A small sound classifier, trained from scratch.
Data: 26041 training examples, 81.6 epochs.
Rows from block 2 of a small sound classifier, named by matrix and row number. Rows with one number belong to one neuron. Each number is 500 + 50 x the weight over its row's rms, rounded and kept within 0 to 999. All counts start at 0. Numbers have three digits each.
Before each neuron's rows are labels from the 100 clips, of 14848, where the neuron reaches its largest size: "responds to" is what is common among them. Only what is clearly more common there than usual is listed. The data: short read English sentences (LibriTTS-R).
# gate: first MLP gate (model.blocks.2.ff1.gate.weight, 640x320), inputs 0-106
# fc1: first MLP up (model.blocks.2.ff1.fc1.weight, 640x320), inputs 0-106
# fc2: first MLP down (model.blocks.2.ff1.fc2.weight, 320x640, transposed), outputs 0-106

responds to: voice: male
gate.66:500500500500392465500412577414500540500439524541449500552523422431339500500539500500431539500422500429436500552403431530500649554558550500542529500573548462479554500563500500480486577435537500546618500576447560481525574576526500480432478525438455500432500537541584500567454538568500462500439500533574519423473363460500469
fc1.66:546557524533484500463554500406513512500440526445541463546500500500464500500546500477500475574446476521449500500500525608559551557523526483500447400536381576451622449532619467500458686500461467553598578500500466500445500500588570540500555593432486500556482500517500500574500464500500472500560500541513553415500453536549500
fc2.66:567500500442569459510456451465500557468537500552500559500490437428500500474458536500500480488457500469500500537527456430529364439434406550536443402500524476473500547560527550500516430553416470567449500617588464500457555442453443478606500540516500524543560457500435500500548526556500593500500429344415500500471500500526500

responds to: voice: female
gate.83:526500500517500500500500516500437500498597460500500621449545500500500555500500540561436525533500500509500465500617430500500535535581577399564500560500599495419565500500500494437524456470500439477535564568513500509564503500550392586369624572500500474370500500407577539636500495406500541500500571644500518500509500424506463
fc1.83:496448535440495575500471548500500567500567609628501535530432528518500534500500500470536514462468551500543540443390556514500410490470500558500530522491557421556356445547500502500484524500500500449529537500500544528376438611500500473500500429550455656462603500601521500416500471451500500500454530577500457593467500429485500
fc2.83:500526500518471500484567390477480500500500551353500500419514533433567422457477500446500460500531500490500500377461428461500632500490478458500500535500500487500500548511508462449500500569461500500554538469490537500500475557581564500500462554609481500500375428385476444534500541356416514559534553500603500420523561584472500

responds to: voice: female
gate.520:453500500500500389500445500459500475589501500500467522500598488487582500500500483500500687500500500500574500500490500500500500500517473500500500500500500623525500570459500500421481427500500500500500323500471500500543500348459516565477565500637500347500433500370500500591500500414500500500500500630500500500500500500500500
fc1.520:475500555500386387500500526489500515500524471500572500472500500500500434500330496525500685500547500420565500526500500500481637500500540516635515477543556598500486500463500491431500465500463500585380444500500500500500592385500394500461634500500630500485500421485500500500421547500500500511500476595375500500496524533567500
fc2.520:500500472500590500500396500325500500500500520665576500500500500500500500500604486500417617500500472523557510519500550493500500500500565420500500500500500500517483500475422483500472408438500500500501500492441500518500471515500500500500534500645500454414501500575472441500500453493581568500584446500487507500500581421444500

responds to: voice: female
gate.0:527593500467433500561418506520401403477459507479530500439500500466473446500485548532375582592458389452511435512443462500500500500499520464562494489567447593419482474457550551500500463500453478500521500517513492556609484500510500488500500605500470382449450432439441534736418552480475500519500515500442495470476525572552438
fc1.0:642406512500500500500500531500509500500500556556500568526460544547520572500537513500555500576473500446500500431500503500489521500413500477500416500459464500462408530574500500500500500515567551510595495521556500489500500467502498369495485497540442500626500585580446540465499532446500581475449500500500500457538555443500478
fc2.0:457554500495499500533546519576549499500443457481461500500476429470531559564394500500445500477500521482486551442507465465562584474521421550500528399535500438489521526513480500440452575554416556521500512464477526556500405538439564500500500430395512482558553375521547500422562460482431500544500457579535481466408435482500520

responds to: voice: male
gate.97:464546437623500439500381372446500470457353500500500500500467500460556500537547500589437481438632413436542452454500551517464434500500497540414523593485470501424600437429526500549500474524443500500494513500459500500515500500452458494500469515457602433433577498486461481500438518487548500536500522446522500528521524500576500
fc1.97:518473491438452557404500457527589491454500570451544539536500500480441482480531500470500500557477445500461551464533516550500417514500526544438597483453435459545515500484548519500479500587474471514528537500548500500473625500558528539532500500581418405500545488500462500500618481587480558560424572520520473486500521536518530
fc2.97:485498493524427517461500500470576543500531449469447500441465500508500500389500500578580545500448387500538478455435462417498547500577496580442504549500493513573445500444565503438528584510500594500635476460500533468504521546519448497422585500518488510510460521397519405500506570452446500500426546468575500476500426549568500

responds to: voice: male
gate.119:434453567624430578500419559416421432500451500500564522535459500500500473477500523526500500540537536402477364526500473476558483378539500500465500500537621560500402563529430500563500500479556500530500568544500500611486468500500500462500576524500588561350467527500463500500536553437536520541341478490500474560412500559478554
fc1.119:566557554569500549536500484522534500522452547500644534500500463467500561535460543545518513469500577521500546546426539483500500524444408432608551570500481500500456500539578500500500500528602540522500500484528500462532500558554500543500466500558587542500564526464483527545473598477500475587500545539452438500457500460665565
fc2.119:553446500489531481537528500459500500500573595428500529453590545570511605500463471557524500538538476519500500479571466425520533526392500536500524533530435500500537564500590445518532665509470500410540500530500399573500500435500546458500612582595437500451547512500614500500500500500408521467500566500460500500432565562547599

responds to: voice: female
gate.38:500487622500467441500380520392430546500500415554469467512562500500475500500557500500385500460475508555500500490500500407519553500549546500565493436457468484441481500591500500500430500500443378528500524500510500500500583500508404577500500500543480495433539455537615549586454512500601500550425474627500500500500500481500500
fc1.38:520474428500546500487500377534402526535500500417500500500476500532500535542423544550468500437536518430525500500500500500500668465500560527500500428540500500500535525473478515541500500500509500500538500495500514583426598530437500413412500615561564422500567500500500411557537500500496500500421526484539500500500565397470466
fc2.38:438500445417500578552457544603453500500500451500500500500500547500447558500500500489578469433474437517500500535536478597429507500500527500573519500416542566500472500572446500500473449500632439471571500522500553583568521500483500500500479488500427500462466491500525523536500601500500500500555500500448528453500500500500532

responds to: voice: female
gate.175:500500500546554446500454523518422500493500579500461548415406474500500622500417521545466512577477408395500500483579552500500500500584435388477535418529554592500483521500533583500500500607518452500451500552450500573568500500500387500500486500560500500443500442500560463625615441472546538500500543429500500500542474500500537
fc1.175:475455449500536641500535500500500395452473551465500500688514466500500500524500477452454440519500467500500483538459481500500410534470500500574500500469500359500515500471429486483486473500469587517472500409533483500500461500417436546434535568441525411550500534559466422500500549518500384500520476500476465544500524500500488
fc2.175:490531500614453497511575500500500500421443514534500441401520500484583500564500457444522554582423500461529500500659469450525553538571416500477538500518500612500449528485500500435500446500555508500413564483541500500538561593428397538500500500500500520437465464566460488524500500439376500478524500450470520529452557569483500

responds to: voice: female
gate.420:500500478500439500529576500529447468500413425500500411526567609537500462500457458500426552443500420611537500569559420433404455471561500500480422481564549500423474553456463500418530520465460576480466540625500471477462500558500563480484500464473500446440500500500463591500473500500500413356500522459500428448500477500596500
fc1.420:527500500403571379530450387553520558452478542500531445555476474500565525500538605519514473438558601409500622549477468475432531459441410515500484543500598446478500661546414500559452500445555590500459500363478455542460522624441482441615562500482555475474455500555500535438500439546597600500500427500554418460546500515522408
fc2.420:500510540500473481500500500477565464550539401500442501500479500573500463454420500546460500500514532519500425500500558471527476544500552500574521500562547601526500602482553441522432469504453470500362572541434500468500425565537554460544440505370567500500500500433476500536457544523393415500346479418444490428469530540467557

responds to: voice: female
gate.220:440500485578566511500505435458370500472500514500473500500510500423589464500407472583457500458500500421500446529500552500541500600500420433630461424531401500500510573403545526442500465512474439587468526621500415480500510422500541540500516601596500375500477500437420451500500500437517500519446584565500576443500586568446500
fc1.220:500403411500500673500576500500627463427583588540431464500510500500460469441606500527500500387391577490413512553450455589531500500460500442500500500482462442611511541468543468500500500500554500545461500414644465537463500500629500504572500454453500521477500644472500500397500500466500500564522396500557614500465452551514542
fc2.220:500451549456500500500560415591528426500530471411500521415449478535500439500541526500550417476500473550454500466567417540461520571431436559500558500513500500391431560523500500432477466540456497559492421532543605577475500500431500500431463410443413462425500445564547566410609500500484500541500489569465481522462425486545500

responds to: voice: male
gate.443:500531535500500500449500468500547500500430473500542588560528540445500500552540500560500526500545465500428500537557481500500500500449468500454500532464562577575571500543545481567500557535466530534500479500547552524477541500500401548543544500500582459514367568500561500476434545529500500523500630500558500482500454448443578
fc1.443:460464562613457477500500389461500500472500533568463534431500500546444596442453448500591691500482471500375500478467460461500463548530449525574455447561500462462526500574500500551584525500519430451578500500582526482530461377442456572458500500524581500441500439445439500500480470585534444634454544538523550542546465464500500
fc2.443:437620561474500500529583500500520589500500559549531500620446521500440436500606457561500449455451430545500526500637500468500427500500559533549558500479456466566474536448509500500545500437468500561482500500468500554438500409657587529500500534460519500558500635560500570469500473531566471472395500615470500474556533500568500

responds to: voice: male
gate.157:450443566591525477517534554630544441516538500500569486500500464476520519534522500570500465531380410680409470407462415500537580354500483365457500590549410500407500500477500500515433500533500500455534462500531471459542464522500423500444500463528500573462500570556516500647554526421500454500437500500500481500536500535500462
fc1.157:562459555543423593561422500423500530500421500521537500523500460560541500459500527500361459457500500444500500500500555459500500546518404500467500500440598585595549518533533479521509578484479587547451500570570525434463500543413500410426532421526602500544451403470572551500423573541491561519518605458537536500427574426524566
fc2.157:500582457515528460531500449466438500525555524445457500515599500500541569500479515500500500515569424500552619471539476473500500542477550469584439500542521553483500420549473534433500559449412550477650500550500500500484500481548552500517443466500527526595500500575399434532484481611542500485500468475489466461525500543401547

responds to: voice: male
gate.333:472575414435482507506482453544500500521500566466500442582532459580431389400478519480468500544523433489508419454500494555500456484440500481397565500445424500424449416500600603500586462504500570472500500452519425494426500645577558582462500454381509601564490476463500500338500500500421500500545537500500463469500500371480500
fc1.333:534500526500500500510500500489493557500542470500644387446500500561526531554423500481500500419563430426500500548500555450500500500500390551575500520500563528482569632557398500434547538531500500545500468458455500544500500401500500410500509500549500500349500549500594518500415547584536500500486421638500437500483578531500500
fc2.333:500460500484514458555575460652455512500500500462456431507454521500500500541500532500500426487541500500500600500434530500515527500500500500542584500562500431494500544500518454572500577404326700521399554500479582576454563478537500468500500429430500542530409500526500500518500529477511526471500574500480459500500459500566500

responds to: voice: female
gate.21:562461560625457348523466460549415432631403500429519500427554457541471426477500434587597578500527500575556466563563463500500500417500390500568500523564544548500555500500525521517500500466500500428500415500500528500532478509435459538699471470534565396566461500461591466578500500543500535500564515500416500500477500500527500
fc1.21:500539455500500539560402541587500550482500465449500500406500675474477519500500500491543500500528414438474500489475442500473407500457469500410402482454536572500571500538518555500531500476500544500440475435500478529635484500500459421559500500472476461500474446500392533578500479500500467500500465500500458369535500580581411
fc2.21:426475500500476500468500562416500583488447500500470500500462545477500564419610537500475614416500363568500500428371548390500518521453570500550500439500531500583566469584545551590398513560480469533500469531542500500500577442642400500500586500549500450427441500500465422590448578532500493500500451500433571500418561438467500

responds to: voice: male
gate.438:480559500500643549500446444460530500571558430471438500622528500500457500463500500546500538613572623500477444554485423378500458623500452447581531500532604500450500619551538651565500573500449451459434500500448500416500500450500524500479500500500500508548500500500468450558565388532500528526526443568473465537500596382531427
fc1.438:537602500500530500688416411461538527500521500545500478466464567591587500500460500543482538447500600424539465529483547528587533500500500521482500500566500553541571500612526519471596500428564524500500500483514500474547627416500551434500500500549541368458547406535480500483500500534500468573500548479500500593500500402561500
fc2.438:529500500500410500452500417403529424500500470547536500590500451422500552500500558500442500500467636500500500562453482534457571465456469439471500500567541500622407462543549500566468529580427576555562500545524500539500562461470526500573500500562500500500473484554500500601500557562552465431588563500407434527500455536432583

responds to: voice: male
gate.633:472527441500368587500540461535500500435500500545466572500529549463620500500458500565500500500500449500500500500500421529500551402524467440500500572500583500500500464598569518529602410500500589500470500500463435500540530500500454523500517500544500500463500548557518500527500500500500539500500500500500422500462539500527404
fc1.633:500539478549586567532407500572607481500500500610523547405500346465449556500500464500500443500406613440473439500531464463413488500548480543452473562500562589401574555523537468500586536500500500500450342418550475480533527500457500561445528500521500604459598500550519500500500450500500463500500458544450500559500529500461423
fc2.633:368500518500595525443500565519500449460470561435665465489566519500459500615546500470561555391541463500500522443524500554551500500483500500404500480578500435472577433500500500500386575438500589500632500520500534500500500447500402500500500500585452527436399500500500528500529543553473477529572592457500447500500571436500682

responds to: voice: female
gate.141:544538633500455491529465500519500494495547417441513527433472425500500500486458456520500547532500469435577570482574500401517456500500487372595500500471507640546583500511500530507420500613348500514522509500500500525556563500476421500500627488500583473347500365481500500568424417487466457442481555483500435500564519501526384
fc1.141:533367431384500463500500500430598477500582559500449475486400500500500500500500456447485387500500578478436538415516503500413500541477500547385500520474500447580500544436565500634573500441461500430464544407500500500500513500490500500530376441507500500483427500603387500500606399613384445487500532380500500492437500500500500
fc2.141:450421518592437550456574537546500435500500500490451527411500500527500500550394484469544538447427448500500497637500439500500582530500515565500385462527570465500500459410500500450500555536577500555500500519621587559500561567447500506430497524525500545476471337534487528441629548559500447532435500488500500434408394506500541