From a checkpoint of a small sound classifier: norm layernorm.
Rows from block 2 of a small sound classifier, named by matrix and row number. Rows with one number belong to one neuron. Each number is 500 + 25 x the weight over its row's rms, rounded and kept within 0 to 999. All counts start at 0. Numbers have three digits each. After the name is the row's rms in percent of the matrix's.
After each neuron's rows are labels from the 100 clips, of 14848, where the neuron reaches its largest size: "responds to" is what is common among them. Only what is clearly more common there than usual is listed. The data: short read English sentences (LibriTTS-R). In brackets: how many of the 100.
# gate: first MLP gate (model.blocks.2.ff1.gate.weight, 640x320), inputs 0-106
# fc1: first MLP up (model.blocks.2.ff1.fc1.weight, 640x320), inputs 0-106
# fc2: first MLP down (model.blocks.2.ff1.fc2.weight, 320x640, transposed), outputs 0-106

gate.99 073:500493553485460500500467523481500515536462467500500516458500508493489500472500524500492500500513500500510490513524500525500491491472500526464549473466500500468520484500541508470500472500500500514448552483550500500465534389480487500500514534468486527460512475448516543543500500484464529500450513519547487500515469500463500
fc1.99 066:479480500516500480529500500509456546523483511482530557533467541460469520500475500489483517556519511528510540520500526516500546461500478521454511480500524525509500518500500454500500475500500441520471512524500476500459500443488480524468551515500488534467514500500500526528500532521489512500500500500500500525488500500471439
fc2.99 058:490500516492484478465500497500500496526519500500500500551497500500518513489535500500452489500500497456469500500500488522500500500444500500470500465500491539486500500478454500539527474515571500539465463471500512500517500524463529460525500563495500546525515500500532543500522500474500453500500526524500500500534500448507516
responds to: voice: male (99)

gate.350 068:518512520487540500478500523523487481483478482480500469487513477457488471524509500518508488558514512467473500485519467478511517500532530473554487532551521538483500538455500560522480500500524500500500510525466510490500458478517471484508500482488529500533474473500488500500523500500538432521488476515521511458500541468500488
fc1.350 064:500500533500489527500484521500470477500500500484500511523515500532500458452560500500500514546512552500514500500500522520500490485508458515500500500500478470474500500469500500471520500535561528533537500481500466468500500490527473471500476500468467584515500500517449486500455500500545521467480465500500476510500500500483485
fc2.350 062:500484490544490482536500500487518486500500536487513447469512500528465511500452463513500472526579500500500500514490539492472500528465511492516500500517517520500500514486500568485482488480516493500516500527500472510529500553519500547522500549514468487500486490517500528468500500500472489500489500459515484516450526550465521
responds to: voice: female (100)

gate.12 166:485554496500500517500464512492500528523450500500512489500500485500493507511426500500468559484528500506500500476511504422519533533507469500500500500511506540472511500535500500500448485500467508500446500500485449534516520456440500480489552456493500470467500500500524468500500496475492500455506489510480524500500527536500500
fc1.12 150:500544500500487484547500524528500507525507500476500511500524509500500511518500509447513543484525517489474516500529492416500539509503474509530444524462515500449534519516500458482425504500500511500500478500502500500498484494500500518500500500485541500506518486500518483500436500500521496496492451491445500494500515500500478
fc2.12 229:535500506478539434500472528413500560500551520500500493532507488492500463500573500467504505478538500500500500500524502501500524491546500500500500516549500495477479518500509508500462500472530449477517490478501477500500502500500509501510500493550500481500464518528500477521507474532541545525555460538500491547500563510473507
responds to: voice: female (100)

gate.245 073:500528524527488511540500445469497467470506467520500536513538500525555528480500485508540500474500507478500488476500489500512500569547485514500500500487500500418495510521500500500510535500505515500500500538450504492523480436480500472412531456492537500500500470508485528500476476482520435474529533500484465479500525500532480
fc1.245 075:484500513500487500500510500500508500500500453485521512512500518515500500521456438484500528511500454522515487470571487500500526528516500511496533534500526500500488500500459500521463517493441461471478473521484500500493518500428483485487500438452535474484478510510485481500519480492500431445500545478500525488500488500515470
fc2.245 067:500500532514486500519483496514462522493528500500520500519512476481500487514480508500510500500500512481500521500500486529500534474485500500500512515525449489500516500514466529522456500500487509551478469482500528516512531437490500542515509527538458490533473543543486538500500513483566500539500500511462441522500557500481454
responds to: voice: male (77)

gate.11 123:500500492500513476475500488556541486500505552505477489539500483505500525497537486503500479509477582500474500472500512500500452500500509500488500480465484500483500494491517475519534500500507494538518500500519526512500477500505573463500500476469500500523491532571495500520500500515489483479500480458474448500526490500507484
fc1.11 124:488536484490506516526525525471483518500500487485513511474530525470500476492479482473452516476517444500548500500500513490535524496547497503511500483531496489539544475484488518480494470524463500488469529487500500486490562462478450532505483521566500448472534500434516516519518532473500500537476510535520531512489500500500481
fc2.11 128:533537482490457474500500479497511502470508530473536519455500495500520483500500482500500524472482482500500470500500500451525498476451533484533547528534500533500500491506511518511511534532523488500530500500513495458524527482526500500516519526509469508529500483500523508513461532500475500500483465514513521490500543478491463
responds to: voice: male (100)

gate.252 108:516479500475500500500525496514530526519526486571440520518500500500486515530572500516479500456515500516500505506560488500514500493500500462459500524529490500485528477533500544507500513446466500427518493500500500473500500479490521537480498520500500490500500514500500500500543500467525554523500525499500516500529487439465500
fc1.252 084:513500500482500487500500500529500500490500427458500467514500520500516480517480543480500500464523479480500485537500471500524570512511470500500482483489514520498486515500523487479493535500530497500479481500500500524521500500543500509500526500521543453497500483461540469510463540500500500484500442548500500500468526535546500
fc2.252 085:501514500565498500512498553537521505500500446529500500533500527500500481541500500524435500500500513481440500500498516500456463500500465487552467456521500500515500443500500500500457500519444591500423534497451462509469500499500522505549500428432500521532565500528500496500509498500500533500500488494519505518536480503500446
responds to: voice: male (100)

gate.371 065:500469500500526500500518494510500500468500472500507514473500468555540542500500500528512514500473500476542539492556494527530543500500527461464500500500486461500527500500500556571500511476469500462500500500460500470586500483527500500466495542470529500466525500476500500537519500500471525556500500497500451520500473500442500
fc1.371 069:476500516500521500459449510483477500500508511500500474487538500532500500500470500525519500486470500508544520474500514459440521434450522473500472534473500522535487537511526483471539542528573483500500511500500526500477500522485472419492531500500494545439500518534530534490503516500500500514500463500565472514475500486550524
fc2.371 052:481478500537520484483533511500500481521500517474500530500525538500465470525486475531500500453474500555500422460483484500500486511493519433500485500472500469528500516500555510527500519456534510481471500515521524527500481522546484500522478524500500540529444522480515538537478521480521500500500500485478500500500500500487510
responds to: voice: male (99)

gate.73 068:540488498552500464500469520500500473514500478457484534455489551500516500472500500508500545518486450454500528508500532502477490500528500544549537500500488540502527421474516483521513500489500508500500500562454470536529548466466500548520484525500500455500500500470500500573481529500522444451477500493500500534529489547500500
fc1.73 075:530460435448533453500472476477500500457500497484500492590521521454468490482494500500489474500484532492500500505500515531500500483532491500443500500500500504530500481500528481532500515500479523500532510463524523479500500541500557504500475500500500500515468500500500500500574483523500536554524488462496513500477526500469467
fc2.73 079:500472477543500500462500500500530495474481480500444445437500536540500507500493480508509513500500500511477509500473474482498512500517454500526512500500500500495485486515500498500500505500500567500500524530500500543515523500500517500481467454515503500468500506494510463484545500500500475500453500486541483491520485576500500
responds to: voice: male (78)

gate.14 077:500526532500522547500500515500500500519468500485493479505518500500510458514500486500500500461528441507500486479451500523500523500561457448500512500500487541483500480500536515500529483517516487530500482500440463534485500478551475511514475531546539500500485505452469471500528500521508477524500519528500473452500479500526500
fc1.14 076:500558500538537500500484510468500500485474500500500513449500500509522490500443460483466461500516449474521500517492500484529494500544500509494473412500518481544528500462500500467458461500518500529519507500478500513500515500473500464491500482521495443500491467454500486500482530517500474510513545488539500500473494494437518
fc2.14 054:505489519515480508500511513509555522491575526500500571529509510468474523485490512500526465482518500500500513546454509465542475481500519516500515481479457453500500480500473514465500500492459550516526521545500445500523481454500475512500500529491500500465531484466515486500500500479545492529500517500511485570443525478517500
responds to: voice: male (96)

gate.29 064:518500500510512483515500500500474525478500500500500500526500500470447514537500466500509476500500476500454500539483522500532525546524500446526479500537453537449552528500511520500461538500517500486518482475525523520516500530486515472500441471514463561468500522518500500500480455500500500488500500538484500529500509486500500
fc1.29 059:511500594487500500467500513469519466500539521480500483520534511411523500558500481500500494489527500500500488528550520500448484466500516469487530478500500521523517500500500490517500485526500500483527500476482500543468533525500500500462528500523461454505478500477537489470522574477500500539458473500484515500524452463518500
fc2.29 056:452522451464511461500500456490438500511500500500540466500387449515539500500536500515486500500483525527478547500500500500523500500500558458500500469475500531480485480500468479446500492479518492500500500500500523540500478486500500500487484500500538537520500500500478531500500468415500500525500525500477456500500500500466500
responds to: voice: male (99)

gate.607 104:500500492493468500474517515482509562500505492505469500517505500486523553489565492500461465500472517500471503500542453569550516490500439490500547515516493515521508500558495537540500523500531500442511500463500500516516500478500500500500500500521485488500484512530507495517500500474526491515508500510500481518489447461466498
fc1.607 099:519500456505511500500539482454500534541486500519500500500517517500484542416495489489500451494533469528500507483500459500526500500500459500450526475527491500500514507510508469567486500500496467500500467500493539476533514474500481500522476513476510434541484496465462489463550500500500488472480520455500474514534500500434500
fc2.607 090:486500488507455561533476521442437500500507436500500526483526500515512548526490535500526500500500540473541547500506521522487521441521514500478506500514508490500475500500500526513500471490469483532500520519500500493500549540525442500500489432494477477500500492461531500555513525500494474531520495500533482488541507500531450
responds to: voice: male (100)

gate.290 101:506563497500479456539507500500500507491511500500543481455546500478533443520500520500500500500519500481543500500500562444454493525500461500500487508491518500507521481482500500479452444500500509500500500552441450536535554486449500500516500526526500422462474454500500500521449512526500500500495500500500489458492535500535500
fc1.290 084:489559489500500440555437509459519489495455446459471500500543532500504443500456515500466500500500504466517500500500527501500491482500514500500465490500490512500500521500500532500429466500500500545487514500500503500500482500479506500517548550497500421500540463477500500538500519500500500500477470495500482500500500496530500
fc2.290 087:479500500500500452482500500425472549500500500500500500536500475478539500500514500475500500500541468500500500543500507500500500500500485463500500515500500500522500500500455517516500500500547448451500500500472500503500469500536500495500500544556500471437537530503531507555490500538500500500500500500466500500500500500455500
responds to: voice: female (100)

gate.311 206:477548495500467486522468482487500487500471500500500507471500546469500500553429506483500576500483481500500500500470500444500542493500487500500448500506513518472484530500500500464508508500500494514500486500468500533526500500500502503497559514532599471500500502500564479558429511528500485500500514500435542484507557500524500
fc1.311 195:522481510456501500500500481500540488500548514480500500519466475551538519483500492519481500504500526537491493493500500525520500470506522533461500518475500500500528464519507519500524474475500500514574500484512497500491500522518511500500500453470500527504477494500500500500552500500537534500473500509563500530474500408495525
fc2.311 210:458492540500500500500535500500533507486514477500465500535491541500448500469463500500521498500450542505462486493456512522472492527448500500531500504500502500515500500490488491514500500500478561552470522500500492528527500500422481500500466505500515532528495517500515518500500500509442500481465519479482468511483479500510456
responds to: voice: female (100)

gate.341 065:500500479411477491490500500500500488461555483459500521500500500500515500458500474500523518512466475461521500441500532507521478474500518475500545546500500500485518466500500500524519475514444500476496566514512500421491500535500527534526536500500515519500524523474515484527492500518483483500463500490493465521500479500526481
fc1.341 071:512500500500500500500527500490560491533530557485487525486500500522482470446584444473526500488522526526509490471500484490448443447476500525478544507500446473544500500545500500523564524500452500500500533509516500508513519500534544481500500465523454505547513492500500500470500500500468471500543520450529500500500500440500500
fc2.341 068:500496500501536500467455536456500548476485539477529487500487500460471476488500500477465522473500452512516510538528500466524525456487500500460500514500541489531500496487500515500500453455523500476539476509500524500472480514534500500474500542537500474475500500484575500503522500500534529487548500517500500529500500453508526
responds to: voice: male (100)

gate.332 062:519508535529511474500517516493473484500545434500500513530482527533480549500471454500514522516500486488447455500468478479466500500500500484525542470450461518489549500522495500500469492471500500487517466500475500526532516482447487473500530464500500477485537484487485500500500523500500457500500433451443482500528512484540500
fc1.332 065:500500500500511543447500500479515523525482466486533485500529482500516500529500510486511500500488516509522500500500546500500500500514534500500488542500464500483500534500483500465509517492429500482506524534500508478500542500520500493474491493500500515533470515523533486571530500451489485471513515500500511486493500500524512
fc2.332 064:459481482469500469477500500500539538515509452479500515440500500478531527510512485493500487543484518461475500552526506551515475500500520520500474491534517521500500500448475473485476500518488500500522451469500519524480452532475426500557483525480537462500547500530486508465527500520500479518520513454500449477553500511526500
responds to: voice: male (100)

gate.602 079:510500493475518470489529468513462489464500466500452517514522540500543484474444481513500500500528500445490500526488500467473500467542475500486538524473511533500520505500484500538460525531500500447500523479421509486500500515543517427512520485490517500472500500500453520500526466524517468455532489500485479456500513518515486
fc1.602 065:469478500505522524549481500511500522528500534551518463463518515500500483484579467489487522524486527518500500500542520518500500469519500486445500534460500500466478522543518480545495538506519519537446550500524520500500500500500487526540467470500500559477500524521466500500522486508519533500454472520538477500500465500506550
fc2.602 066:528468465500521515500476479479527524519468485500484468500482481524500520569484483500454500528491540515530490500518500500515523500515463500476513481477500555481500483513436519477456500478470500482471500462500488494500477603445468519500473466445554500458524485500525500500486500465433522528477528490469481500520513513467500
responds to: voice: female (100)